From a checkpoint of a small self-supervised image encoder.
Training: adamw at rate 0.0014, 21300 steps, batches of 128.
Rows from block 3 of a small self-supervised image encoder, named by matrix and row number. Rows with one number belong to one neuron. Each number is 128 + 32 x the weight over its row's rms, rounded and kept within 0 to 255. All counts start at 0. Numbers have three digits each.
After each neuron's rows are labels from the 100 images, of 14976, where the neuron reaches its highest value: "top examples" is what is common among them. Only what is clearly more common there than usual is listed. The data: photos with spoken descriptions (Open Images, Localized Narratives). In brackets: how many of the 100, against the usual share in percent.
# fc1: MLP up (model.blocks.3.mlp.fc1.weight, 1280x320), inputs 160-319
# fc2: MLP down (model.blocks.3.mlp.fc2.weight, 320x1280, transposed), outputs 160-319

fc1.613:151162085130150098080142100142156180145098114082079180138172085149114125162164197160151074173080118145164161129140131153133113136176056123119171154113171055046152115147126078090098132133139099101166169105159047183149143176127156091104151191150153124118122170069069114147067157119025134126133185154152113159122091074165108155144089176168070155118128156092134148144106141177137149144096169114104177084121165111130108169137166099158093163078179134178095158175166148078150105099102146
fc2.613:122096131090093147123130135106193146107112121111123065135116139121137122149122134171145168166124151085125129117099145067159100132121154110176126047097086145176092122082142145147138105116091141102095158153155081133143167128103053147171143182149109108150087105151117151121073097174175177110121101116098137153157093119136129110124157153210108100099193181114112136132138102111157071164142127136109130126096173151096092173157139133160157171073158144065060126130132175094147201124140124
top examples: text has "color" (33 vs 13.3)

fc1.173:123100106101114155161105123125185153096098119104132143150118141149121124196097186102210158116089157133095109128129082109107123148192133127112112045121164097144085145101151131080071084131124145099155169088095088169165167129101111178128153144135147145165112115119091181134156139136169194073143107163155128132090153088064122127157163094167077114114139180127162122107193116119162077122146158140149098151140070150079103145123130133182089234128089105146152111156105161093173155178135108
fc2.173:144133119064103127098151119143148145153105098116135085137150117111142079113129163205166165112083100102154150124095054125133056177152123123110140063139133112114110122108114105127105085189111146120128153155162091124157114115115071095160153159127147137083085137121110161148078113143133127064129147143151172201136106108180115156161115165220099112067206137064110142098178156157183132151199136163097159097098162192132127102163152117129174170053142143124129140159176177084156120150088149
top examples: text has "table" (31 vs 13.2)

fc1.595:107126163117144090157105142079188151095090136135081128170109115148133165101155146195210118218137128165149157111106205105159130127066095066163086081114101116111117138133174149092152111103063099134118145121122116149156171097118156118115104084131112127104129130148185147151158124156086255148111102127155153147165110091130103156126102153122162176108178184125093054156135164135091091113153095108145115100120141161123086123122124160098122141136087156101079143085193117108175137197081100
fc2.595:109107108066109115097134090075166102131066091097108121151127100108107116136113140122183125205151096113161115096112119110178115155125110119135100022115081084115106118115124097141091079168123107137106127054161107120172154111112101115179135157118106125145100114107104183119073149121115203060145128073115142125106123097137118145144124136164099095085183135102072142099110128134155072078077118150089169132093156153116105172126143116101132144084186148083108185144102162056133191113114158
top examples: text has "sky" (81 vs 24.5); text has "trees" (54 vs 27); text has "water" (33 vs 8)

fc1.107:080109107124087134094139158158117130189196072091108074168145092142104105125140184163143063143088138108165146144142113174114102173144084120180095133181084122120071135116126135129137053137127107165107190146118155112114121141085134154123159148156166149085084107102132181127080173103140133077120103132110124199131142146182092169140099138169077118097171102135092113076181111129153133066155150141150189113086180136151088177143185163097133108118196149095117143165139111109182094168083120
fc2.107:120116132113098126117136071142114127177167131057095113151196127142144108093151194171184105120113117077150151103089088140178117154148112132195106061172138122091104142083162108105124101147131124149134154116153086119207158112153065124129148193147166136126110125095110174119106111133124183096189161145100181143101107100136101124151145177177130098121159188096115163081137115182142070097135165175134152133115135200134121141167158149109136167123188166129103143162126132094167119077163145
top examples: text has "dark" (25 vs 2.2)

fc1.373:137165081092063105145139087164169146170092076014071156171152116139171080118121134134095124119126096145167140078063140172155115163167152138157131108167154105186111137140145052124087130183170126080143176122151106170109112161134156136097114175172116128108083116161083163166141138109134120061127157183127183188182099148145121155161115147192095146065122147114104122132176177136129099157157169156090183117129123154158102100169150127085133131109164114061144158121157139150129087140119187
fc2.373:129104130086100118120116106115180147161118107089089113121154105117132082118118185176171069113073114099142136089103104113162087173156104108135170081141118099113095134104127107106058073158148148104112146128151068123160129100103121116159154183121143121112087115111130171135083110127125165080135133148129185170138120082167107163149121176182109111078180156069085131083134135155159192100110126159108146080098178177102114155156137120126087191091181153134061135155133144103164167133049129
top examples: text has "color" (33 vs 13.3)

fc1.29:114126095118096113108172113141115096140185091106073145135160124158178058149104175145154074112086138141157178121091150123126124157215092143122128130134141094169126097134130121074075107204155104115135141163130129111141150100143128167203139160107126119103114155118081183184174147104143152079143106141106152137080113101132103192162144146127064134126149104083116094129117130173184102109072119150118166122082108202165072159190141095135151185071151130108069163199118172134133080181159174
fc2.29:119087120095078107122112107102135157155130140112094097151144123110146077086136158153176156119082088093128146114110056114150092140140136074165137014173107102119116112051136092123103079155139216162132135106167086109182158082112078116169127226156125114136070091109131140135109107131150124107162128193136216144140138134151120140147123164158116130068186143036112136075133130175132089111145152174124134094105186183111135134150155107107171170091169131090092123145150146092132150120121116
top examples: text has "color" (33 vs 13.3); text has "white" (30 vs 11.6)

fc1.303:136160102049074093153119093175134140174146088016136141168118078161171091119132175127130087080141124074118134061075147149154129166122127116165122094142147067188093103187135095077116087148121097057095170117101086084163162105085159146172167138128105151134106112106100160160127091163169173057156135138160149164140112141144140135192124139122091088089116168133130167129104151143149148144147131158127133142088139127146094161136116155071233134122136190070109151180151127095163115163175137
fc2.303:125109115142085117129128098115167142151138120126067161120133120107143095114098160160143108157159111098142132085095119115174148147128103111133080092130106100114113118149111099126068082146092151134121145153168064107133153118077083097169135165132137135151082124120154179138101126138155187062124139097128173160127129105149119147142102177179088093080187161032115113086140132146156160081091119153086141108106188152110086167172143130115151186110167151147047155149123158084163151148076138
top examples: text has "color" (33 vs 13.3); text has "white" (32 vs 11.6)

fc1.141:104167160073112159122155158151121134127143105064074127152142084093095088083143165126096114131127118104171186159078162157077100138177094149152103107193175136123099114100170065150086051113137038130159120110199071153103121091110113095145190155153165167120149128139071110145157104147103150088183178096146114127092133072180105157139092126124126123101134123128090122145186117169195073069132121128114170111098163124169098164171131138149148188104137147166077114168124110104200155156135162
fc2.141:110092129082100113108099082130156137154148116069122146152129102080150108105143171180143129120118102095111132117099101107204105167138145091192094058142066103137114136043121123104100110160139121158121134160153061091169137113137051091169145192154138143136071103128132134142073099137142178083179140142122189171144104102172086125153136168161117086082173165133109137122122144175133099082132147156111169128104194204124128157172145089080171160080212162094088137119130171126137160094137114
top examples: text has "table" (33 vs 13.2)

fc1.596:174160095136109095148146154119141126155169150063151158098156155096182071083112145175131130184156147123178115100103100170093151174170115148151048046119155057079089120160096066109135089140119099121130163146173072186155137126108086081177104154128106144132079135120090170184170106153073174088106133109093118128141106046177117165154161168137140129105130163125147106115105134102132163095138123200135111102124186143175112147145102112076129160145135172146065169128165134079131095126104128
fc2.596:141097120068111137119123145135192097132152091099131154138158123109136103141114160221184117158106108116126123120089144102133130148129123125158082082123043126172111135049113139111074098138145141108122145165154078127125127089113038121175139170121134123158111124125134139124060120137182160103146116088136172172135108093142106157143140156207115124107184143090092133067150121125156105082099108142109121103099178153115140167194140121122137170083201162077100144143146174113172195060130112
top examples: text has "sky" (65 vs 24.5)

fc1.752:128145131104137096135157080150145172147093089077084166186115131106101126164087153101098114168105127086184155078076095147109078175183156146158126109140126062091124127179159057111103140109117140072172162149165090110139154177084114103092138169140120121108079091089120116104127126149085103059183082150098118122142107086186107100173114109091063070083117145114127093132168163140152084107158128095149169109103176199145156144174110135079147148096170116098168140113093113114170133156082145
fc2.752:119131119111086124105142096120194123146145099110061109128158103158150085142123170189140107162106106104125168097116141111215122150118112150163142068131063084106075130118142095155078078140130107114133155141165075117139134109101053104159143165131143124124105130123077173140076116144126171074135121105151168177129117092157102135152163181204091107117165149066085121086130124155147201058112116154095150110077179156095117166164128117116096187060177156144093154154152171078178173121053151
top examples: text has "color" (36 vs 13.3); text has "white" (31 vs 11.6)

fc1.97:138176148137065102123149122141100157173086115145066135126160135142148155169102176151141071133117127140150176075127141157125150140121083159183149149119126110044140168114141105148088111212119094086125130081178068132137125114122157113110173153093149117149060178135037156147172147160085153123143142166135182160127098122151178137145128129163118076084151114153062111115142125139154147153158157151124159109098156156180112103195177134138054156119089169191123137149127175133140079092132177
fc2.97:105149128119121146125146090095167151120140117102089037173135145163138110124126153140136173068142125118097068118135083086120091160156134137209126073137065115134062102082120129155120116094154191144116115175151090147180146157140152143149124153152148096167134097146161140078066157161164153099165131183136164113174122148127130125102123211180098099118139138078145149104179085116108102106176144152097130122127100131115115164116159136121090190082153136076083131133141110080153200111166126
top examples: text has "color" (32 vs 13.3)

fc1.16:107135141164122080175179105139196177190179067119137092153179131118196071183118155129195107120096126135172115106100162144131144179118111130140073087104162119105137136117135075091084149151136064154119109107092118176151116097124153157125191160163149120119080139087142194170134119088068121119177172128096145140087128045162132091171159121106089102146155162119177117083165120134183093111100126140116117150140138146163131107105127130114125171082184156177133138180152108118179134100072190
fc2.16:101107141087096155119146144144160129152160118088099157158184119137153105123108149180213119142139114110130113109100146092163101126134138115171075083133091096156084082084121136173121070083111144137112165167139104105150125128089035111149129159123104085147132117144153154087061083184140208112173079088078149159133124135151111114121149183187098093144144186106084134102142093153161071086132128151095155127102130182098142180169170130141182220087204157105125149143125139089177173098119124
top examples: text has "table" (31 vs 13.2)

fc1.248:162115094140106125070170118159162134142158151042102119154172130099109087085136100186147124114152150111207130099178099130104087174136126123169125089143096086087114140182114085141068133181083110106093184100154142093139106171100108123128105121154092140142142163126146115119150159148106163147155184080150148152142130083165087173179153183173123151138148126083152167138149165156196112066131104133099165098148102121118114168154176084142136180139191133180085151153117181137168165130110164
fc2.248:114110116089091134146103104141167114161145096054085117135148091111156098076133186144137111128115109120158124111097093116181082138147119144167084059134082103148089127042134110109124090159107128139132143160139087095185155110135032132150176189120131123134091099131134136109070110161154166087160151105098181189140093106149128150143122202184107081126157182124112154124135144140138091121112115193101161083099213185133147154188183129114151145115183130073102175150108136093151173079114131
top examples: text has "wall" (41 vs 20.2)

fc1.228:127114161071119121105094091078167112143148106115121148135122128138085125148108162158169094091108095156127132137135124103116143159155075116132057073118112111124137140130133091095102095183107152119116145080120081155142147143130103153123178073131139104126103114140122171169184098097138224056122176158108104159146095130171118151189062096161059081115184160151084102100127099143144152069097126148115166102079114152106100095115099101100116196091127195136117173177131142132179141150072153
fc2.228:125115149093090113108101083127121138119130110078121159131158102088165087086111177142145119089099111095138136113118073113163102156115149104164117024170102104130122101078130131124109073167128162141121124130141099113191127101133061104200140176137146146079072111113129150139103122119181110077147132176122199151159115126160094132145120144179101068072175141107103112096106133174120124115130159168084133046095195175136147125154154097112186177067172170063105112135147116109146143140063115
top examples: text has "table" (32 vs 13.2)

fc1.58:090174112108126171165152134089178149138136148087149129164114165159155113113096140156230137172139142113114122163118178115140088131109140120144145099086101081099086121157173106072128127140070074135098176135145096141118172110119075119116163115081120160133154131093164202077124115171083251143097181129101120169129094067094171087105086113171087165161160166137100055139139076150093134115179141144159153116162134131167089116147148114128178211123128187138137081109135113144177145211093127
fc2.58:118114100086110105099137117081133105130110115119110109135136106113122119151101142149142116200114106095160135092103117099176108154083109133123102040112091101119099109111130091135084105180126110095100125101136098105155147097097093124167137124116079130133085120116108170141073157105122164082136108083132172129115121102118109131147121132208088096089215097110057146119111131141165096105092103155102167141076193147128117159131134113093117128068229168084109164146093189063121187118092165
top examples: text has "sky" (75 vs 24.5); text has "water" (32 vs 8); text has "clouds" (31 vs 4.2); text has "grass" (25 vs 9.8)

fc1.34:153168132138156118112138163126182130102113090117101155134146188131150094183151186201158101142115146154091101154128142161140123175180123091132093116136122096122164183128105087093095125088120094098151189195107127186107118111137087156131091106099176129116095115144102114124157118116172247108125156101117142158101161115087152136107110101169082143117201096082140112104210103101153072142126162098133139151101142106092076164109089112111119202134162136152141098102104139122129171193123151
fc2.34:127133096067111137099134123115122123167132087114108108141153122127121074135123153203188119140083091091162134108104099136129101157162124114136126012148130104097100118129115108132111086164107125102132149167145095118155126122107042108119162146137131120107110135087056150141104131155108169076128143131131160207125127113167130156159117159210092119077206161093049163098184171161202079123168135174091131094098162183119122109151151118120160132080154145077094146136137138066150131178095143
top examples: text has "sky" (74 vs 24.5); text has "trees" (54 vs 27); text has "buildings" (37 vs 11)

fc1.87:127151124140081127121162096104155171096182076076084122115140153130148092172133124201207056157119175102153141155151186119184103176109070107179059109174075107111087172124186065099049087154104116113131136127102101174161116104154160105161170165109113165153098134095136170141123124156088129060145105094156159193133161122173128132125150174110080147141151150080089085094130169157142094106125123177155173087141105186120116137164103107097121146131133124120142171166130163131161168178119137
fc2.87:119102106082124130115099147167162142129164098109132142123163084102121108134120145201208133127114081114122160115128087104125098152096114096178076071145038115138111100038115120132106040138120131134126132140162088099148112117118033106121158160078147120151119119109099144128065120115156166087120142108128160190115112100142115177143130149218084096087169123113088109096169115120167089107113109176101130113119198188137130111166166127123148171090200167077098133135181099125153154099124137
top examples: text has "wall" (45 vs 20.2)

fc1.23:086142093086107109102162135131135096153181105127132086146160103113169104073125187131119129139134114162203139110082146163160130151148079132103130037132148069099155144101103107082088122167074107096132180156110092156113122136139168107141107158166115150153098122114096199170158137086082190092168118081090168134121087077155091158121124203136088141126201097110084138051124103169172098110135142174129167077146100121113126140199128094102132137108157101107108124107092160072177205165074147
fc2.23:126115121091110119104144121131178126154172101068119129144164112107145108111133187172159128171115102110134117116087159118175104153154115127153080047152055093169089099055117104117098087156123124129117136154167079103148117110106066102196146167139143108126100110134137171116041121146170167091165123113106163184145104092143121133135141167179112094113167167091121147096135140138135084084109127144074150086099195168107120193183142106105164204084212165103102145142134151084165200114093135
top examples: text has "sky" (80 vs 24.5); text has "trees" (61 vs 27); text has "buildings" (38 vs 11)