config.toml
dataset = "photos with spoken descriptions (Open Images, Localized Narratives)"
color_jitter = 0.6
norm_position = "post"
width = 320
optimizer = "adamw"
beta2 = 0.95
max_grad_norm = 1.0
final_lr_fraction = 0.05
Rows from block 4 of a small self-supervised image encoder, named by matrix and row number. Rows with one number belong to one neuron. Each number is 128 + 32 x the weight over its row's rms, rounded and kept within 0 to 255. All counts start at 0. Numbers have three digits each.
After each neuron's rows are labels from the 100 images, of 14976, where the neuron reaches its highest value: "strongest on" is what is common among them. Only what is clearly more common there than usual is listed. The data: photos with spoken descriptions (Open Images, Localized Narratives). In brackets: how many of the 100.
# fc1: MLP up (model.blocks.4.mlp.fc1.weight, 1280x320), inputs 108-161
# fc2: MLP down (model.blocks.4.mlp.fc2.weight, 320x1280, transposed), outputs 108-161

fc1.176:138148067165130100136163151145136120122124169179093134114118167111118089101118100158089148130148163087095124165136166182112107109113167145151155104132155152166147
fc2.176:145128121145116101179028170150136080138163122086074124110131100132098130111156151128195125153137159113122125156123056120132127151099191119137127181137134133119119
strongest on: text has "sitting" (42)

fc1.496:125127112255117138157136118116122138127163114125136111190038110125142138144151157121155128116137157204109115154108106088154138131119085079147151100071152166093149
fc2.496:130156166008202149105119067150161158110151134079100095085194182152151154177166153148107136157106120194139111127138060128155166143127090143134144103135137129126139
strongest on: text has "dark" (31)

fc1.359:144150085150110193136149093142106070114122101096090171104129111166154193139157174172049188170162143128102105109105107076195142121092162130151111160064127083093149
fc2.359:141167086123179162152164140126164101142192111203074186126125174119153157097137170160086136155104123093114158157152117100150150133109107058171160134093128130132108
strongest on: text has "trees" (60); text has "sky" (53)

fc1.626:089123143083088151161193091126120151164139141120104151103082132123167121095153152143127126135118102094167139129151164112136165118146081113137164142114139159102135
fc2.626:126113146058128143162094169156146155106199111105112143135161118141108167092184155149142123150098183079120109136138076107155143153125111093159153235112132155110123
strongest on: text has "black" (26)

fc1.410:081139080145140131114109194190164136151182094174130112193068131156136100132124154179083142117126156083116160135156157113169160153159128093158172119092111180143114
fc2.410:152147188105161171067127060097196133125190119155132163136191092089174131081141125077136149090123144119098142137149136135096074132112081114083079128141188133091108
strongest on: text has "dark" (33)

fc1.758:122104034135142115103112178149158108129111127183113191107105154145101126072162148136114105162145087193127114118123222117110075114134143182156128146099099107151152
fc2.758:134162229118077145122107202132109053133078130100119116154113112106117111183020132117093142140160126137121181117104196118129101117109115163111124131132134121136113
strongest on: text has "grass" (27)

fc1.306:146128131158080106151125098148148101175086089179086104134126102163132178152179192139043140115155148069134137128141146168160191100085156127161170100152136159157181
fc2.306:152194080101121168146207171132149080112155167173081156120104185134109129100132145143107109168100111117126123088111096118164192155096083128137145092118116135121080
strongest on: text has "sky" (50)

fc1.122:150164105118107106106133169147128079107145155111111127173164119129172139128138173146126141128117118078106167116131146135167120143142152180140147178147086118181105
fc2.122:108161180086119147149115166150144098118167120133094167117125169137133168060105164137097155162105159150117172148139122095170149163130157113144145147128126137130141
strongest on: text has "color" (33)

fc1.338:107153185107075149152147167163119173161146125164179164122107140157121110123135170156154104132137147078155164091141192072110133168101184130101123107086158121114125
fc2.338:123156136010132201180121177135153073139153119115094157091126146140119140169169155157108138161114117118131133157151129109161125165129029122177166149135118134133111
strongest on: text has "trees" (65); text has "grass" (30); text has "plants" (28)

fc1.458:129142065111081129182103192166160078153172123139135137085125154143100121149145125180087165165080141080117144172141136075149157190156111069184106143124091102164137
fc2.458:119131116073158177138164143124176065119172085155065196123124148128152163075093170144119119157085164165123123152137134089161133120138101088150144153110138102109078
strongest on: text has "dark" (27)

fc1.696:140157134136116119122121158169118102157164104154086195127063086150099100114159144179104162094099102057120180121157184095168102095102185146124116176123107115130090
fc2.696:128187133064096196151169174141145056147124110115065162146097154141124155142120167154113133173095129100142141137124150096151150161126033102151161141105113123128100
strongest on: text has "trees" (54); text has "sky" (52); text has "grass" (31)

fc1.741:154145084136117135105133122164162165160122129098117136113123140151165140123066115160126132160117136107184156118170082104126135157136093097131121090135131189162185
fc2.741:145064050065087048140165160122138085110136124150126159046122144134124128071093129124139127152081131204126131116139137132154103119138141230129102134129140132124111
strongest on: text has "people" (47)

fc1.99:103164164122091095113129188124125169107167127114117115119173140127199121186194141102141184170032149129168145151128108082133147158124141132145159185147128119149145
fc2.99:124112052160089078149190129123145087150109076171126125147072142138127122090028132137135121138132126134135089116111160087163126139123129089126134146087109137121116
strongest on: text has "sky" (68); text has "trees" (60)

fc1.203:143129140127085130108200137142182074156145117167086105086077115104116130125115109157106183123103091084119107104122127125192127135089151068131115168093151129120114
fc2.203:125152134070162176160144145163137080118204143169095173177109141165120154150156188138140114184098147125113140137143104119161150159133079074168175132118109145142114
strongest on: text has "sky" (74); text has "trees" (57)

fc1.327:097114063146139103113134134109164089159140065132132153166110184158159143132137139164112170140122154126136115092161169051198131124115092111184175161066086119127096
fc2.327:122133060077148170168146169154182102144196113192089175122125153154127169134157162166130144165113131096140151131164107117186133164112075072159132166104108143143158
strongest on: text has "dark" (26)

fc1.392:154116158155090137127178109119121192114104121142164089127162148126115132060144128144139152130122109101158124145123126167131142118123135104145144161170136150150106
fc2.392:122158128115111129159106155143152138122124113158107141119041136144140148030141163130161134149147140065127134150141126107160163134120131095153161163096127125138114
strongest on: text has "text" (25)

fc1.533:143127123125122106165100136101097079156135152152151172125067134134134100136164150156114136131133177095117190134138189151164128162095135103097137186094109111141170
fc2.533:125153074135177184113102151107129004158098144130101090062102125155141120117034117135045123126209124160131149105146141114125084141134155135152136201101174130120113
strongest on: text has "trees" (56)

fc1.326:107112131099101142120182140152155150164158091176066145111134123127104132166136152178098193154137130088162099140118182063126143120125106077187166136098152142136115
fc2.326:118142097112156195170163155165176103155187122168077185140114159159141155135141171151113150152094137093122143116130104095181138161135105084137164170100117126115119
strongest on: text has "text" (27)

fc1.415:118126104167086115112150142164099111137174069173099148093138083120094143151136128121056100162122179043129122177190142063195183168148160137161151147074117105097128
fc2.415:153143111108155182158151139148193100126144113134085141148123148150126140146118165151147120167123140087134114130109079113180125128157058112122149122125115125122108
strongest on: text has "color" (31)

fc1.179:124179110163127131155160168173116041120133110180144168201163157174109163164064142117162142178150171075118144089117171066162124165088105128090161160139097104146099
fc2.179:128153072166178203150127141159170081148150099183116137175119145157117164068081159170156138146104135198141125143137169103179148146116126092145153151147122124111116
strongest on: text has "dark" (33)

fc1.127:113160128134091106092150170143156100128109140185183157157102143133103126095205179097155181118099120085123150171101163114181180173167138096118114108117127108096143
fc2.127:130095145051132105171052206139173080104170112113088171214120102154146154165173167170098122169120130114147141140139051110157096159112084118173141167108138123128132
strongest on: text has "trees" (57); text has "grass" (39); text has "plants" (32)

fc1.479:071099086161115183128102112156156136134146074181137166127077135157147141073147119170104109145159093138143096157107149140129164117134095095185114133124144102081149
fc2.479:157106122110159196125176150112193082141142106158106153183117165146099129095143142131107129145092139123114142111123124102183134144131102077121139125088130128094128
strongest on: text has "text" (25)

fc1.15:159186066130142166105118174161184095162128132163131157105117094176139129130097145114121130152071137120133178121173099131200133112120143121161099154062168156124110
fc2.15:100167106135149173172160181143162079143179113175073162142096130125165188144117161153123152156122143129146120140102113073176150163137134097138178148089159147111115
strongest on: text has "trees" (54)

fc1.733:096103118138146152098174123162142124100158106132127103122072121097097161106108157146079143109105136072106151155105159146159137144132108128134171170074085135096115
fc2.733:145143117087148144178104167153174084146161114171088173147109127122111168102147158182079118193107132120148112136094091080189156167140066109158166151119103141104115
strongest on: text has "grass" (28)

fc1.585:140148089100138129129137127117133144154177121178133197128087174138101147155078137129131203179093142057134153126112104126198181168089144141140115125109156156154166
fc2.585:135148111096164167162148164169195073143172130177102190156103132188135157127152177192124118156125147097140133118131096112196128142119091077159147128129120133094103
strongest on: text has "text" (27)

fc1.18:169139076139151071168153138171169144114122066173099109151067160109138097151139137089166094178114087127105173130182118155152152143095060126147146074115130090075135
fc2.18:103116152051165104141120162146180093118147150123104166109086130170116151116161182151150133134128142136132107137106096099161133131152038099149150142126129152132127
strongest on: text has "wall" (44)

fc1.762:096174092109130142127121135143127115165058088210145155148144163142112166135146162145159140153150165153173157137101207120136118129129159155098151154080099140166147
fc2.762:115159103151095121122105234131131086160104114143075162143092089134135145099114153135035165163146127122114155158144180090128129152121169102128141188101140121124109
strongest on: text has "wall" (45)

fc1.441:130123142098115134170107150155103066096183118181136110150100179142160172075131125171084141140147160101159162104201111122153124133112096071180096153162165098161089
fc2.441:131153074090158164157188161128184120096198112164079179166131179117128153123123141156078129143099120141124153145132110070197129164100099100145181126140157131110102
strongest on: text has "black" (25)

fc1.234:146172096080146120106174177127126117155138106144168161080156131123143132101139153105096177183158132069156194111165155150125101126127154166122183123105126156112130
fc2.234:119154125110149152170149142147176083111159105148097167166086151139154172086083157155076165162108139144128161137132142082157128147132170137138160148100126120130130
strongest on: text has "color" (34)

fc1.316:118122056159139177159197116127167071138163159100124119155127114154129113135093188119086105143124181132137173114190113080140189115134148143162159159089095170131108
fc2.316:138131112067134185147137135141175097128177108206110186117121134123134178083139128135137117175110144177110116125154117107156117109133096087137127107112109144121098
strongest on: text has "white" (31)

fc1.152:115115142155107114150119163103154113122090109186143175114068141141123124066099114102113105152092114011138129111133200137128120124128094089139143116143117148127122
fc2.152:152108135076124097164087130148146109158172116112122140151118060139131149050200140128089162140150145111134106172130110125150117150122104121135155135082145133124130
strongest on: text has "trees" (70); text has "grass" (37); text has "plants" (30)

fc1.296:125125107143111176106173158166153102178168079181133172143073136183118146150158139142106181116134110131151118158123195116160099139120113085159157115072124130102113
fc2.296:127143119111167213144152130164173085154222124140108156127075151146128164144073177153092166181124123153131153128165035107203123186155083099164155178123145164135138
strongest on: text has "text" (27)

fc1.748:161140178139154147091181114106162126109132116135104152077072144165178146118123167166101170133115139066151150113138094080124164130105103088111114104109142155147124
fc2.748:125164170014158106155112173161158107113146123121098159157117154147133163175156173150104116168097115096126109139141115123172136145130010123144159147118120151134130
strongest on: text has "plants" (27)

fc1.371:106140101145096109098131199152141169168132066135144143114126111108119119156109167174072191134151129078149180098124136099149141154088082056122121086119139123134129
fc2.371:126156077101138173205152137131157073146204111193060202143093168150137162122138176138124138176110124123117127149175115091178158153118100082164176136094119144104122
strongest on: text has "text" (32)

fc1.43:161126150126163167185151129149163116156135151131077146109107125164131122150110154120110172115168165125097135090168104081168160184081161078137098103122110145089119
fc2.43:168151126108162165162142125115175096122150117204130197140146143172097144106137151093146110144136117127085124108168142139197115105168059096119146100135131170101104
strongest on: text has "text" (27)

fc1.240:144123138171126148149185135103128162159146102178097166131111113184116110149152127160118143154137109137115124158189115135165189122121092130188176179098121102152129
fc2.240:140136099065112098155158180137198036143149116157127170092126138174096117158097142157183129152139133136134099127150119089145115117130102184164119141118135138089111
strongest on: text has "trees" (55); text has "grass" (26)

fc1.287:102143144098145112181101113148138102135106124107062172144140121138096168102120130128076180187082127127160122116162105161124153109160160082148163110145067160150113
fc2.287:110108150085112174179133117108180079165171138115112213178118050127134169081163145154137131088149173161117150110105128109157112138123092116137135164119096160100185
strongest on: text has "dark" (31)

fc1.646:111136190045110123152114143161114147155150138210115152153094157110163116129130109117057126152062115124141154116151229095120104142075105090144148130135128161124164
fc2.646:131161137130082127136069120138150081115105098048146111174133083143136141043067155141112141155154133168123096139131188103164170132110121097138151163136129114124106
strongest on: text has "trees" (79); text has "sky" (71); text has "grass" (42)

fc1.215:149140106132087161141175144084164129149145096148108108082051142148120163062157131123068144180129112084162150150190147070103155123092139103169158087115069150118089
fc2.215:085135152118145141150155127160170045144206098154128181162122130126150160123139201166091158154077091139104099165150086103124122143111097094138181182100124104110133
strongest on: text has "wall" (52); text has "table" (50); text has "sitting" (44); text has "chair" (27)

fc1.606:166125151155075114174158121089155141091109128124163153074088134118143153165177150134041134112080139142132090103145149187174080108108106093149143079170168135172168
fc2.606:146102132098074111170151171161145083168154111139100166122149112149119141075043161144112130155092129120145150147128127096144144149120156092182145176099131148104110
strongest on: text has "dark" (29)

fc1.522:132116062120130141114110151122103062109147131188109102126078179092165128110130154142050166189114099107170172115171178131185187103072187095164145128132156136175107
fc2.522:111092108067128141146139125167157109132187126164098212130142128141150163088120175174064113141112146154114157098158133118176133139116094085195131167135131153104158
strongest on: text has "text" (35)

fc1.114:133112112118114154192134169140132118129145146168159102192170133128172160135068114134114177111127213116116160150159201086102169146136081147113131122160154179133150
fc2.114:111146046124146173164150149128160114144171113183098161136193130127126159067126154152116134149093141175123138143153171107158144152130138053152162139138132131111120
strongest on: text has "dark" (25)

fc1.29:144127194151157096081178096177150121140123090150074156138090105146141138134157122172144136118113170135181138128128148069130162143138102106113122156113112139155163
fc2.29:141153127084143157152158151145185100139150100167073156155152167140131167118164161147147138165104137108135097148148112108190139164123077109162157130120115134115121
strongest on: text has "man" (30); text has "wearing" (30)

fc1.521:158169087171093130145108126138130112105137106196063174172106154136079091143089135184073112179163089132172138159186116109122134153128130097126122111157093111166141
fc2.521:092138107085160158146148107148142112101120136168165170125097122193132167078143175096102076108154121159096169097158113139149104091137098116153173141137132180132148
strongest on: text has "grass" (28)

fc1.351:100128076162140178169141187143186077147131069106098187148119145089163131121097099124138125177140170135139129131161158072165165111109084120164106135132081153099126
fc2.351:132145131118147191176164155150168072146174112190086187160099167137121162091123172151084154170107122101149143150156123097176156176121094102159164149116111131119111
strongest on: text has "text" (28)